From a checkpoint of a small image VQ-VAE: encoder depths [5, 5, 5], trained on telescope images of galaxies (Galaxy Zoo DECaLS).
Rows from block 7 of the encoder, named by matrix and row number. Rows with one number belong to one neuron. Each number is 200 + 30 x the weight over its row's rms, rounded and kept within 0 to 999. All counts start at 0. After the name is the row's rms in percent of the matrix's.
# fc1: MLP up (encoder.blocks.7.mlp.fc1.weight, 640x160), inputs 0-79
# fc2: MLP down (encoder.blocks.7.mlp.fc2.weight, 160x640, transposed), outputs 0-79
fc1.167,055,174,238,236,206,162,191,173,162,234,157,209,290,195,219,237,233,143,227,186,199,205,129,205,221,163,156,207,210,238,188,182,172,242,192,204,208,206,172,121,186,190,209,156,159,249,252,230,199,217,181,207,184,256,215,186,186,202,181,182,219,159,185,197,229,227,222,194,214,217,176,185,224,210,215,171,180,146,189,259,200
fc2.167,058,194,219,213,248,215,179,216,162,194,219,233,221,197,164,143,224,211,224,200,146,232,194,220,171,228,209,189,207,250,204,196,158,238,229,226,141,179,250,244,191,210,202,223,194,237,163,236,211,133,184,222,204,224,240,229,199,182,180,142,211,270,153,242,186,205,158,158,250,195,203,148,198,223,157,160,166,180,170,227,237
fc1.168,236,203,217,193,160,175,200,221,224,218,275,214,166,238,203,226,214,195,72,206,188,208,224,203,252,208,219,213,154,187,216,185,201,199,227,198,281,173,203,221,203,213,174,204,206,219,187,242,205,161,217,139,194,176,153,217,214,201,190,206,195,177,209,250,203,251,191,205,191,207,183,205,205,187,200,234,197,211,180,219,256
fc2.168,257,191,205,241,170,218,178,195,171,239,218,233,204,203,156,206,236,178,184,219,240,161,179,219,178,234,208,191,191,203,199,184,162,213,194,214,173,226,173,176,199,208,236,147,215,198,170,157,233,263,202,107,192,175,205,180,184,252,177,205,166,197,232,157,228,271,224,210,201,163,149,238,216,166,192,167,233,192,184,252,213
fc1.169,092,192,187,198,280,191,224,192,174,213,188,170,180,220,262,174,246,170,185,190,203,198,206,162,157,189,198,228,200,172,224,227,181,208,200,163,191,232,123,250,289,211,198,205,192,236,171,169,230,235,190,183,227,172,171,247,177,226,181,242,232,225,126,249,168,195,185,197,215,226,168,185,133,175,231,190,242,157,195,152,206
fc2.169,099,178,231,236,162,225,243,155,219,133,229,192,200,203,204,217,165,190,188,136,209,138,154,176,236,212,173,151,169,133,185,181,204,166,182,183,218,240,220,201,211,223,156,186,252,166,191,217,204,202,184,217,227,200,185,166,192,180,200,207,202,200,231,163,228,214,192,232,166,246,231,170,200,226,203,189,170,224,228,164,174
fc1.170,070,179,184,200,131,216,225,191,235,197,212,178,191,208,232,192,247,188,132,209,157,226,242,245,202,182,178,196,173,180,208,311,213,201,159,178,218,248,226,263,189,177,187,228,207,195,191,187,218,194,193,221,180,204,197,195,187,214,216,188,240,189,159,225,205,177,179,182,169,204,167,229,193,215,209,223,225,233,177,226,210
fc2.170,045,239,173,265,174,202,209,166,176,217,163,180,196,192,233,196,190,212,181,220,174,210,161,162,209,194,221,236,204,244,187,153,227,245,140,210,220,188,164,194,137,233,193,202,123,195,221,211,199,224,199,189,179,187,181,194,151,198,189,212,235,173,193,191,244,191,218,195,155,221,205,195,169,175,200,170,165,189,236,263,266
fc1.171,023,166,181,263,212,164,176,181,178,206,163,213,217,193,217,155,207,235,219,215,203,179,196,225,184,205,190,180,138,159,199,193,180,234,207,210,227,206,150,190,192,188,179,163,233,167,166,197,250,264,235,126,189,201,215,215,184,225,213,150,183,186,232,166,218,232,139,198,245,178,182,185,231,166,163,175,229,220,194,210,176
fc2.171,014,222,184,158,172,212,139,149,174,159,187,176,172,218,162,181,195,220,155,212,212,160,233,241,196,220,238,153,155,159,201,164,199,178,222,141,189,217,206,211,142,210,177,156,150,234,228,186,162,173,204,170,179,171,206,171,185,213,209,154,220,194,140,204,141,227,196,221,194,199,172,187,195,225,225,218,248,211,232,226,204
fc1.172,028,202,170,257,234,193,211,214,155,212,163,169,206,205,204,207,191,137,197,215,227,150,188,224,212,226,216,181,204,215,183,279,174,232,235,199,228,205,128,180,198,203,219,198,207,155,186,192,220,213,209,133,136,193,205,199,157,202,205,150,187,228,194,219,174,260,205,199,193,230,164,237,204,151,245,207,198,215,200,234,173
fc2.172,025,215,200,202,207,235,238,181,180,189,237,172,175,207,151,187,239,193,219,172,190,214,198,249,201,223,225,209,149,246,152,183,210,228,207,237,223,184,245,156,213,190,222,101,224,206,168,220,225,189,200,243,168,281,208,172,211,167,236,160,155,197,203,217,270,169,167,188,183,257,220,155,218,157,163,186,200,211,238,185,218
fc1.173,110,213,169,123,224,155,170,166,224,192,89,211,256,215,193,205,190,203,75,198,202,212,190,243,247,196,218,237,160,185,193,230,235,213,172,162,205,251,225,188,218,235,215,218,216,188,198,230,163,235,202,234,200,166,219,177,204,194,171,183,237,217,223,211,218,202,186,229,206,199,259,201,201,196,150,223,222,210,238,199,197
fc2.173,138,180,191,197,256,200,244,198,205,178,177,185,216,166,228,236,162,219,252,213,227,253,153,189,215,218,146,192,196,212,252,204,203,253,163,165,215,162,169,252,175,224,206,194,191,195,205,166,201,188,157,230,171,179,209,225,170,199,264,251,185,170,171,170,143,149,259,265,236,212,222,163,157,178,189,224,157,194,240,144,236
fc1.174,195,193,204,202,170,179,155,188,197,212,44,190,208,201,235,208,178,211,73,196,206,222,174,211,238,196,190,217,196,200,223,161,195,186,215,173,177,217,185,197,142,189,169,199,202,194,236,190,205,223,184,241,194,278,185,193,200,182,210,203,178,172,226,192,179,141,189,196,210,183,190,195,234,202,217,195,271,183,203,158,202
fc2.174,181,211,214,185,198,157,222,163,155,204,181,221,264,174,198,208,227,180,166,197,206,203,242,162,132,204,165,208,169,212,225,219,216,189,171,189,235,266,215,246,195,192,236,191,222,184,222,224,146,214,195,221,175,183,231,224,201,173,222,264,248,193,163,179,214,197,204,204,204,194,245,186,189,180,209,183,241,158,247,246,252
fc1.175,020,166,153,213,206,197,234,183,191,200,132,187,221,169,234,198,185,227,223,151,172,201,162,249,197,169,229,206,173,228,170,214,214,171,215,200,192,201,187,194,176,181,190,219,206,196,184,201,206,176,150,201,152,216,146,223,158,224,186,233,240,192,232,205,200,217,176,246,259,210,200,192,157,238,207,244,205,197,182,203,173
fc2.175,013,145,244,145,206,232,210,187,193,213,204,213,267,160,184,211,163,145,211,124,207,191,224,209,241,156,216,226,211,187,153,149,232,194,193,203,222,193,227,208,250,214,198,232,254,238,205,180,156,176,206,201,188,224,181,194,198,254,170,212,193,163,201,195,247,135,201,206,197,218,165,200,163,253,224,227,193,245,217,211,194
fc1.176,088,126,181,177,148,225,237,126,141,165,202,222,197,203,222,226,159,208,169,233,219,205,195,232,255,189,190,214,184,200,197,232,168,230,176,208,170,175,172,240,200,218,171,222,167,254,184,146,241,221,193,202,187,174,172,225,214,224,135,269,176,181,203,180,172,203,205,188,250,215,186,243,142,248,200,184,157,201,228,157,123
fc2.176,075,206,184,224,146,239,176,234,165,229,191,205,215,209,205,170,251,256,237,201,253,232,180,184,197,229,195,173,168,217,227,170,221,250,193,196,133,146,199,246,219,205,200,210,161,186,167,184,176,162,152,199,191,174,201,226,207,216,174,145,214,203,216,159,183,211,187,245,210,185,194,182,193,172,193,176,189,247,181,189,230
fc1.177,074,214,205,171,192,137,153,228,218,262,213,182,223,190,183,171,219,196,194,195,214,201,167,182,254,215,248,231,206,173,171,216,236,223,215,176,206,144,206,220,193,229,186,269,198,214,202,213,199,198,218,225,177,213,230,172,247,183,196,243,286,247,223,212,165,238,185,254,185,174,199,171,217,175,175,156,209,209,218,198,211
fc2.177,094,241,198,200,209,197,166,228,208,259,179,153,242,153,209,130,160,205,180,222,202,229,170,233,224,223,183,124,218,187,175,175,142,174,163,205,210,204,177,258,179,159,184,182,185,185,177,233,213,225,287,217,225,212,214,199,173,190,165,173,182,204,193,227,188,212,165,224,235,174,263,192,215,187,221,226,231,217,201,215,202
fc1.178,204,195,189,197,82,210,180,194,200,202,167,195,207,200,161,174,204,231,69,212,209,151,233,221,248,238,153,166,192,209,211,210,223,188,259,157,144,161,217,227,231,196,195,191,208,208,201,236,186,241,194,245,238,238,208,214,193,189,204,189,224,215,209,178,191,187,198,188,199,232,235,174,198,207,194,172,205,210,190,152,228
fc2.178,230,210,231,223,136,186,175,203,202,212,220,171,209,204,159,209,167,221,175,184,232,160,248,183,170,193,209,224,264,185,213,171,206,191,226,167,206,202,211,200,229,191,188,194,183,201,214,220,207,183,201,198,162,180,216,192,172,213,177,224,188,168,202,170,177,140,208,198,191,199,167,180,248,145,177,205,246,209,252,164,268
fc1.179,097,192,176,200,153,176,219,221,234,205,106,227,252,235,197,175,195,209,173,184,180,235,206,204,296,221,240,183,193,215,144,228,210,182,175,191,206,245,227,147,170,191,206,179,178,205,143,220,192,210,155,197,189,180,226,219,221,194,183,207,188,189,209,188,222,148,190,215,203,255,189,200,179,178,211,205,234,238,214,167,153
fc2.179,095,185,236,239,208,170,232,240,164,172,205,250,174,201,216,219,240,225,197,147,206,273,255,195,184,228,208,216,190,235,157,227,188,265,154,193,165,175,243,226,183,119,222,210,170,175,183,182,138,205,209,213,249,193,194,227,183,179,192,185,202,245,197,157,228,190,166,186,182,198,148,234,199,209,136,220,224,201,243,206,203
fc1.180,112,201,170,182,200,145,197,226,158,191,185,240,234,227,253,148,220,254,110,207,217,175,204,264,233,215,220,200,177,210,206,161,162,234,165,181,263,140,249,202,114,248,199,218,229,203,185,215,271,192,204,216,227,229,183,198,182,227,159,207,207,199,197,224,172,190,172,191,234,240,190,190,171,180,211,213,194,225,218,246,176
fc2.180,138,165,219,235,183,263,183,199,161,172,197,206,215,155,207,223,185,192,214,187,230,154,268,212,181,191,167,229,240,179,175,160,168,148,223,221,147,187,151,124,257,228,189,226,205,203,241,165,203,210,180,190,225,194,200,190,182,208,222,232,170,195,144,204,167,208,243,180,218,197,184,179,154,193,226,180,174,175,212,216,160
fc1.181,082,227,162,226,171,204,174,216,208,166,199,192,186,236,175,194,189,167,237,236,192,167,180,187,202,196,260,205,194,212,188,235,192,174,150,146,268,185,203,257,219,195,235,169,246,214,113,237,166,243,216,222,140,197,191,166,225,197,218,215,162,231,192,227,245,168,191,225,197,291,205,226,173,165,198,193,215,158,209,205,177
fc2.181,064,207,229,221,217,157,250,148,181,258,222,225,201,200,177,187,232,182,186,229,152,188,131,190,187,147,210,179,209,189,199,202,177,223,183,177,204,192,196,225,170,191,194,143,194,208,180,155,197,240,163,170,198,219,214,179,157,184,209,186,231,176,199,218,177,194,240,290,151,204,168,181,166,195,155,140,192,151,238,221,180
fc1.182,031,208,239,232,197,200,181,169,211,200,178,144,297,235,217,173,227,175,189,272,175,241,224,200,195,135,169,228,232,178,189,241,204,201,175,186,219,218,229,180,228,210,217,241,142,198,185,260,150,185,195,211,177,157,205,241,211,192,171,198,210,191,177,176,244,188,172,210,231,252,166,155,162,203,199,190,244,223,191,174,156
fc2.182,026,196,212,191,202,191,250,166,217,159,230,213,139,208,168,229,208,278,179,195,215,248,217,222,220,210,212,181,224,190,202,220,206,215,204,282,239,231,190,208,185,178,250,173,213,204,225,184,195,191,220,202,180,254,185,221,210,196,197,200,200,186,180,179,200,208,198,202,235,263,228,234,213,201,213,166,195,181,132,209,187
fc1.183,048,183,231,216,129,210,234,205,215,154,205,195,157,228,160,228,197,167,177,240,221,220,210,243,208,267,187,196,257,195,140,173,190,190,216,208,217,206,134,194,163,193,252,199,190,201,214,155,181,165,175,186,195,222,199,188,229,197,189,189,205,204,201,233,175,220,200,212,189,182,269,217,236,232,217,246,209,147,201,158,197
fc2.183,039,251,142,213,208,182,197,191,168,201,229,191,240,236,114,220,204,190,198,204,237,189,251,211,198,136,194,229,215,201,221,171,222,198,227,267,222,178,254,231,186,180,225,244,217,222,215,234,172,171,204,216,210,237,191,172,170,232,191,203,196,224,233,165,236,187,212,218,155,206,244,217,208,195,184,213,229,196,195,162,240
fc1.184,050,176,195,156,213,234,229,203,177,204,204,221,190,200,187,204,246,218,188,162,232,145,189,218,195,173,183,224,205,253,215,231,220,214,210,172,172,167,196,169,201,225,223,187,185,158,234,160,164,183,213,184,167,198,162,202,175,171,250,202,232,200,241,237,152,197,203,216,262,262,242,146,183,239,199,108,226,178,168,225,208
fc2.184,040,190,177,246,190,239,193,211,186,203,225,157,207,187,218,249,228,164,199,142,159,201,186,193,255,213,217,193,220,231,184,197,213,190,216,166,200,202,231,171,161,238,198,214,230,214,206,261,186,178,221,189,217,153,202,196,223,152,226,201,205,148,213,227,197,222,196,170,164,193,206,181,175,197,161,232,200,232,244,224,231
fc1.185,030,220,193,204,197,229,222,175,213,208,191,240,251,181,242,187,208,183,162,177,208,175,206,194,168,238,224,175,139,202,173,201,247,182,226,171,184,199,217,185,167,201,141,197,182,206,191,228,212,204,217,196,189,194,203,238,206,302,227,209,151,162,177,214,204,184,190,188,157,175,226,194,205,220,229,185,232,201,210,207,189
fc2.185,029,186,147,245,201,182,181,235,180,250,203,153,250,182,200,266,190,231,178,232,212,149,210,211,178,252,210,219,208,196,176,184,182,194,224,169,176,228,176,198,210,185,192,238,171,214,218,184,156,204,190,181,204,198,242,242,139,252,225,211,250,224,180,213,167,177,217,167,199,245,231,230,186,222,231,265,213,257,169,194,186
fc1.186,125,211,240,204,133,194,187,189,269,187,128,205,200,189,260,170,174,240,65,207,202,180,207,242,164,195,197,213,177,219,216,184,206,209,189,200,191,175,178,220,84,161,201,189,201,199,183,159,212,190,201,212,100,209,171,200,206,197,223,221,185,222,229,227,195,205,214,184,214,198,184,247,216,209,209,191,230,228,213,207,158
fc2.186,164,186,156,199,237,193,213,231,184,233,157,217,178,188,236,186,234,188,229,198,209,218,175,197,266,228,198,187,203,227,151,228,184,232,228,228,190,249,188,218,187,247,235,193,205,213,163,192,195,182,209,225,177,212,207,274,202,123,163,211,210,202,240,155,204,225,219,213,244,148,186,220,254,211,183,208,179,218,153,153,244
fc1.187,084,209,232,203,183,187,155,225,183,246,186,204,166,166,137,182,147,210,218,216,179,187,228,178,168,182,208,233,158,161,177,238,210,188,252,174,214,267,190,274,187,162,209,175,263,240,167,205,180,171,213,236,136,205,235,243,159,223,160,229,183,173,223,173,193,229,232,227,247,178,186,179,197,203,202,222,221,176,208,265,145
fc2.187,074,144,228,156,231,248,164,174,209,216,169,177,178,287,160,167,189,252,204,195,151,200,207,215,186,213,203,222,190,158,168,201,185,195,247,223,200,275,208,196,192,235,196,195,230,242,228,255,236,199,229,161,207,201,258,174,138,209,206,209,178,205,193,188,224,205,253,208,196,165,216,193,253,236,169,225,167,208,172,176,226
fc1.188,036,240,198,177,190,208,199,179,230,207,183,184,239,246,210,174,210,214,161,176,182,235,234,206,184,179,288,222,218,187,164,243,199,172,210,165,128,233,210,176,182,187,203,173,243,189,199,134,183,224,227,176,182,185,192,256,220,214,214,193,199,170,201,234,157,216,219,220,252,223,237,177,225,213,198,195,216,210,180,203,201
fc2.188,020,200,189,215,208,226,156,207,237,190,205,218,167,238,215,173,186,136,177,211,200,210,256,236,139,206,223,232,210,161,226,182,195,254,169,175,181,213,243,222,164,189,208,207,167,192,217,212,173,173,171,191,188,140,186,182,166,139,211,192,209,164,229,194,185,194,213,182,171,180,254,248,208,227,248,167,190,185,194,158,212
fc1.189,031,166,208,198,165,181,176,149,186,264,173,168,215,207,238,209,170,244,197,193,147,189,211,228,194,226,201,214,225,299,242,223,258,197,212,194,191,197,164,198,170,192,183,201,191,178,200,193,209,199,220,197,153,180,214,181,205,209,219,234,149,223,166,208,199,223,195,219,177,160,161,140,206,214,204,249,209,213,218,175,176
fc2.189,026,215,195,181,245,234,260,235,193,179,193,237,210,164,197,185,172,230,207,200,182,156,136,181,190,209,226,207,173,211,147,211,179,225,192,206,158,183,161,219,208,182,222,222,188,177,251,241,161,203,129,191,222,204,256,194,175,193,264,168,212,242,194,270,281,194,181,197,217,148,218,191,190,221,166,250,207,219,239,183,206
fc1.190,054,171,105,229,230,263,193,156,165,221,177,169,235,153,186,228,173,205,193,231,188,208,243,188,229,197,249,189,187,222,177,210,223,180,175,215,197,218,238,202,220,221,159,264,200,156,210,188,195,211,225,244,184,207,184,217,160,158,195,185,212,201,209,194,162,229,146,200,199,183,243,169,173,227,218,245,218,256,216,182,184
fc2.190,043,218,246,171,150,203,212,246,226,145,214,181,176,221,226,211,197,193,155,200,227,189,194,174,186,169,155,196,217,182,160,138,155,217,194,209,181,188,183,208,209,217,153,192,252,208,211,218,233,209,171,150,187,235,201,158,247,143,212,132,168,219,196,194,181,208,184,137,174,184,209,199,187,176,234,230,173,209,198,215,209
fc1.191,200,186,166,269,154,162,186,163,222,213,164,141,234,202,208,185,176,185,183,237,202,245,203,201,227,133,285,220,198,224,215,152,203,200,201,194,254,233,212,224,220,182,171,180,180,202,225,184,208,161,224,190,155,225,198,196,171,193,146,185,201,117,188,225,153,238,202,196,207,229,182,228,225,212,200,213,226,151,250,256,135
fc2.191,141,223,200,219,178,152,203,198,213,217,216,212,166,196,215,218,205,203,169,171,222,221,142,202,209,204,203,211,137,187,243,215,195,236,187,208,255,169,192,213,166,177,179,212,160,155,230,144,112,175,192,190,194,185,266,228,150,211,156,171,192,203,229,173,243,207,171,236,169,205,212,166,150,150,217,211,197,210,232,243,181
fc1.192,032,205,288,199,203,206,213,177,189,202,202,194,225,226,173,228,241,225,182,199,165,204,206,205,260,248,234,162,180,206,184,213,188,181,189,231,194,186,197,229,183,179,248,182,219,173,161,206,211,236,199,150,148,161,229,183,205,190,163,208,193,202,201,196,183,203,184,225,217,276,200,231,213,142,240,201,229,205,130,194,179
fc2.192,010,218,222,198,208,178,212,213,184,166,186,200,206,219,261,202,231,135,184,187,204,190,190,155,226,143,285,170,191,205,180,174,202,192,227,279,202,190,199,219,172,227,252,220,216,212,182,205,191,179,174,204,199,221,185,212,192,160,214,217,194,227,139,218,198,203,177,211,253,245,191,180,200,186,282,118,226,171,245,132,188
fc1.193,135,236,218,185,241,157,180,167,177,203,228,181,216,184,216,129,166,174,243,198,192,205,222,206,186,250,198,159,159,205,185,270,223,213,200,212,200,175,239,170,244,173,169,178,157,242,166,190,139,213,238,198,150,203,174,199,179,210,269,185,194,244,208,191,192,227,202,208,185,205,198,215,210,226,210,208,220,227,190,147,193
fc2.193,133,220,221,239,189,202,204,260,158,164,206,165,252,192,195,190,248,174,209,240,229,227,201,177,178,254,228,231,207,239,232,194,125,224,185,189,233,200,137,187,205,164,243,170,212,176,176,170,202,156,240,192,180,227,192,172,187,180,140,199,181,215,198,139,189,168,189,210,221,186,189,230,175,149,203,138,254,208,192,220,245
fc1.194,218,196,217,254,290,199,197,197,196,203,227,200,220,183,225,205,187,199,189,190,174,195,173,219,241,219,197,179,175,237,217,242,194,210,187,172,200,256,203,164,159,195,211,217,212,192,206,211,211,202,203,214,133,224,174,212,197,210,145,224,189,160,211,170,180,203,194,190,220,168,167,232,195,202,182,195,246,211,236,218,176
fc2.194,175,253,220,179,208,223,157,178,227,176,198,204,220,199,209,208,207,218,168,180,188,220,183,231,203,201,218,199,200,214,237,163,222,185,224,214,220,199,168,212,167,148,194,250,178,158,174,162,193,171,181,208,216,177,229,229,173,241,225,196,219,242,216,216,202,229,230,253,164,200,208,176,144,242,229,204,153,188,208,226,182
fc1.195,120,215,207,177,177,202,236,243,203,196,145,221,218,205,324,164,253,196,135,238,181,206,224,187,179,174,197,139,202,181,217,252,204,195,222,182,218,151,176,196,229,204,168,214,186,190,216,165,184,203,228,186,202,249,143,206,195,186,209,170,234,212,178,183,169,321,206,216,229,196,185,203,207,196,204,184,180,174,220,220,227
fc2.195,116,124,225,229,172,243,224,211,204,212,215,188,205,261,187,205,202,207,219,202,256,188,137,207,204,221,186,182,189,178,218,210,265,204,206,240,210,202,235,254,211,189,183,217,230,194,181,185,252,197,186,231,153,179,217,187,170,240,215,242,191,226,223,190,188,221,196,152,162,191,178,186,218,203,201,232,209,176,167,197,178
fc1.196,089,174,190,211,135,205,222,175,216,185,224,178,235,200,216,184,254,209,189,247,236,204,217,231,232,172,143,196,212,188,187,199,184,185,298,207,198,201,157,231,137,163,187,210,180,217,188,234,273,198,227,206,182,224,159,155,230,202,179,224,174,219,187,211,197,285,164,200,168,204,185,263,197,198,233,141,234,232,194,172,172
fc2.196,085,214,216,189,204,200,171,182,139,131,177,212,235,201,166,217,168,210,192,197,198,217,219,248,174,208,201,204,257,213,185,227,173,167,263,218,132,205,242,184,171,210,173,211,251,179,164,218,187,188,262,206,202,182,190,134,199,268,113,208,190,199,199,207,212,243,236,195,232,162,199,173,189,250,164,165,218,200,197,180,195
fc1.197,086,222,151,214,194,207,205,189,210,214,187,203,203,124,193,222,189,170,221,203,241,221,173,190,213,209,173,187,242,205,172,187,242,242,195,209,208,221,212,225,205,236,171,204,175,243,217,188,158,207,206,195,209,202,174,219,158,216,176,167,143,224,214,248,219,222,198,185,208,145,173,212,217,212,196,180,179,84,210,235,188
fc2.197,092,152,214,167,145,198,212,179,179,183,230,211,206,181,191,194,211,161,160,177,186,192,153,203,181,249,186,178,176,238,213,184,188,210,225,215,237,233,141,177,174,173,198,228,213,143,239,179,211,234,270,152,199,224,175,198,191,182,172,195,194,206,193,215,232,201,223,225,200,136,184,210,134,187,222,227,228,226,186,289,185
fc1.198,020,232,210,220,171,207,180,174,230,179,191,205,214,206,182,155,209,165,209,166,181,182,226,161,224,236,245,199,176,202,225,251,148,189,214,213,234,157,202,215,233,160,162,222,187,154,218,175,229,181,215,152,176,222,212,246,248,206,136,170,203,223,218,219,237,233,149,270,187,241,214,196,194,214,208,160,210,179,216,202,177
fc2.198,010,136,225,185,219,242,220,188,226,196,169,144,208,190,227,170,264,135,190,191,208,230,247,197,214,162,215,223,172,177,207,238,204,192,200,228,208,224,118,206,181,166,217,215,184,177,197,164,256,117,190,195,238,204,208,189,180,199,183,178,249,230,238,199,215,221,168,216,236,203,199,175,237,211,192,219,221,192,262,227,178
fc1.199,065,292,147,175,189,229,205,202,207,163,188,174,279,218,166,226,163,170,151,221,202,241,217,161,199,190,261,198,208,192,190,192,155,277,201,188,170,215,213,205,161,211,161,182,227,210,193,194,178,263,203,189,172,202,188,227,227,187,214,233,170,223,149,183,191,238,159,224,272,144,202,221,225,194,220,214,251,149,166,203,157
fc2.199,042,236,215,170,147,205,227,236,212,240,210,175,208,267,213,219,207,163,175,217,205,191,235,216,176,238,126,207,214,127,176,230,186,160,213,194,190,187,190,181,216,192,204,191,216,162,231,177,174,232,145,192,241,188,225,179,230,253,189,204,142,160,183,147,185,171,189,185,228,246,256,242,232,220,239,192,176,210,160,193,242
fc1.200,034,227,195,237,178,265,208,193,223,213,184,250,245,230,193,212,182,201,208,254,196,168,170,194,171,108,205,196,202,194,254,241,170,206,211,174,214,195,172,157,175,179,167,223,170,167,200,215,198,200,214,178,108,236,202,160,212,211,187,159,248,194,242,193,234,258,190,190,176,197,180,246,209,142,157,223,233,170,195,161,194
fc2.200,026,230,194,184,134,191,251,150,176,157,180,227,204,240,214,171,201,162,171,197,173,157,174,189,227,218,270,189,191,189,234,250,184,127,225,168,195,214,227,205,214,228,186,157,158,132,163,231,246,179,164,205,197,187,167,206,232,213,176,189,202,209,201,171,194,216,178,240,135,188,236,194,150,227,213,204,234,202,203,228,178
fc1.201,140,211,225,217,215,223,162,171,207,220,138,172,242,210,184,192,200,199,147,153,169,223,218,239,218,140,245,200,225,208,196,156,201,227,219,169,253,183,202,180,125,201,206,207,224,204,212,168,162,202,186,188,148,286,238,210,200,204,234,220,200,198,177,214,226,229,185,206,224,187,152,202,175,191,172,181,206,213,202,181,256
fc2.201,112,197,278,200,200,217,178,220,203,237,183,170,169,230,215,196,213,176,166,238,209,190,183,233,240,212,200,205,193,207,169,206,266,204,232,191,160,146,196,216,203,257,176,249,223,185,203,200,231,182,196,247,168,213,220,189,202,211,194,209,237,192,189,153,219,165,223,196,213,252,173,225,203,132,212,209,198,250,203,245,187
fc1.202,154,193,209,189,217,183,196,198,231,208,0,170,187,206,185,171,202,211,187,192,210,227,227,202,223,171,227,212,215,189,193,208,201,185,219,210,197,163,202,187,180,187,213,227,194,181,174,193,208,195,216,194,172,222,196,196,214,202,158,231,206,180,216,237,187,236,175,195,226,188,200,175,213,200,216,201,203,173,187,171,147
fc2.202,178,219,178,258,168,233,208,187,167,210,232,220,190,208,214,172,200,196,177,212,236,206,205,181,213,152,191,201,142,188,224,173,220,216,238,136,235,215,276,171,226,166,177,207,140,206,177,219,239,224,239,232,213,206,221,178,191,152,223,200,169,128,229,257,209,187,185,223,168,204,216,192,205,226,211,210,155,214,228,187,167
fc1.203,120,199,223,228,121,226,173,221,164,204,79,178,201,201,300,60,226,176,178,230,192,206,219,178,212,210,220,125,209,206,186,244,213,189,234,192,217,210,239,219,172,185,203,232,211,173,195,180,193,203,212,211,200,196,174,192,202,186,188,234,204,205,198,205,172,203,143,183,206,198,157,200,183,209,173,193,251,205,207,179,178
fc2.203,176,161,240,179,151,197,238,223,192,215,212,210,190,175,205,234,212,195,212,221,232,184,191,176,190,243,207,233,222,248,214,184,242,250,184,217,176,170,155,211,207,181,155,176,179,230,202,242,188,191,229,189,229,230,217,177,228,203,217,251,152,217,203,196,195,202,184,214,87,198,198,208,147,199,214,189,207,201,270,224,162
fc1.204,176,213,191,220,152,199,171,219,214,205,41,197,211,193,225,190,190,210,123,195,190,202,183,191,207,172,205,209,186,211,210,254,201,189,211,189,186,123,146,217,201,207,204,219,183,197,210,190,178,232,195,218,234,179,196,201,208,198,173,205,198,194,203,208,187,247,204,225,217,191,171,176,228,205,183,194,177,206,209,220,157
fc2.204,132,182,207,232,219,180,153,170,192,165,135,189,186,197,185,173,211,211,219,197,251,229,176,218,214,260,211,173,170,199,162,174,143,181,179,214,184,181,188,181,209,203,252,166,190,225,144,131,224,212,186,140,241,171,245,166,180,190,166,197,200,226,232,148,172,250,212,175,234,154,188,210,232,194,217,169,224,232,203,189,242
fc1.205,097,185,177,193,152,149,160,186,230,215,139,180,167,266,140,222,269,194,206,198,194,194,163,181,189,214,204,167,173,212,198,248,214,144,195,205,175,168,208,265,192,188,160,205,182,168,205,208,180,206,160,145,139,207,140,200,151,223,281,205,185,221,230,181,181,211,173,208,168,185,248,201,183,210,199,223,187,243,173,200,235
fc2.205,085,175,210,154,199,162,196,160,247,169,215,249,209,165,198,252,179,205,210,183,161,234,167,220,157,238,217,219,192,220,211,229,203,197,152,210,203,208,239,230,174,167,214,254,181,186,223,178,217,200,183,228,239,227,195,255,190,198,218,240,225,193,242,226,182,233,216,208,198,216,201,228,175,172,175,173,222,156,209,209,196
fc1.206,132,187,181,221,175,229,204,210,145,216,187,214,255,220,262,272,167,185,205,220,194,204,193,190,134,198,202,211,188,194,185,229,211,181,187,178,194,99,158,203,124,200,217,242,210,202,158,198,175,263,196,183,204,180,214,183,217,189,242,201,168,237,231,162,224,203,238,187,207,190,145,203,204,174,162,214,265,207,204,224,195
fc2.206,148,211,188,228,198,191,199,257,230,230,221,190,169,204,237,120,221,161,239,153,218,230,161,204,187,241,213,207,170,188,213,219,255,251,184,235,182,180,157,198,187,182,203,192,225,204,207,211,188,183,183,184,188,213,233,204,171,218,192,202,202,193,224,182,289,220,184,148,151,138,212,227,171,210,137,211,219,152,214,188,197
fc1.207,113,224,214,155,172,196,232,222,200,195,177,181,185,207,194,290,179,203,144,162,213,214,206,201,194,266,196,185,163,163,185,205,207,190,235,232,251,237,226,217,213,201,204,170,212,225,181,194,175,199,229,210,160,139,120,204,257,170,193,146,183,219,258,240,237,161,234,223,180,195,232,175,150,209,193,178,191,195,212,194,183
fc2.207,123,219,194,218,222,154,219,155,163,211,172,182,215,204,232,221,182,203,167,192,204,236,238,140,198,200,191,286,259,217,190,196,146,147,199,235,169,184,166,227,183,191,199,270,218,250,210,207,180,193,174,217,187,181,211,203,243,227,144,195,208,190,153,186,181,182,239,241,248,221,192,150,160,199,156,204,176,229,187,277,200
fc1.208,047,145,113,198,182,138,222,222,182,184,177,178,228,190,213,218,199,218,195,235,192,197,122,178,233,199,216,206,207,161,144,204,209,211,219,242,195,197,169,197,228,139,185,253,209,216,194,156,245,237,168,180,198,217,173,214,153,157,213,188,206,198,234,162,166,209,218,157,253,194,187,185,193,204,234,232,201,218,214,216,181
fc2.208,039,191,165,202,166,150,286,187,156,232,122,211,199,167,167,223,222,236,197,203,194,214,220,248,194,188,245,168,135,199,250,198,221,171,183,130,184,257,226,220,198,195,185,168,215,221,189,217,217,171,177,219,202,219,162,207,192,190,196,181,206,242,231,177,181,233,208,160,201,180,202,188,152,144,215,217,141,165,179,166,166
fc1.209,067,201,243,169,165,188,170,206,227,220,183,189,200,208,223,185,228,236,212,197,206,197,208,168,235,171,143,196,223,177,169,236,238,208,181,191,190,166,154,248,154,149,231,157,209,205,220,246,200,259,116,198,213,189,138,242,211,212,191,166,187,194,231,227,196,194,177,197,203,210,169,151,214,236,194,203,226,200,194,179,184
fc2.209,077,214,218,201,195,150,203,181,237,246,188,234,210,175,214,176,176,190,188,194,204,192,145,184,209,195,188,171,227,128,222,206,218,181,194,195,166,156,219,239,157,164,195,161,204,229,200,218,224,188,227,189,177,157,219,195,237,182,217,155,202,265,250,230,196,243,210,150,197,175,163,173,173,184,155,181,234,268,182,236,204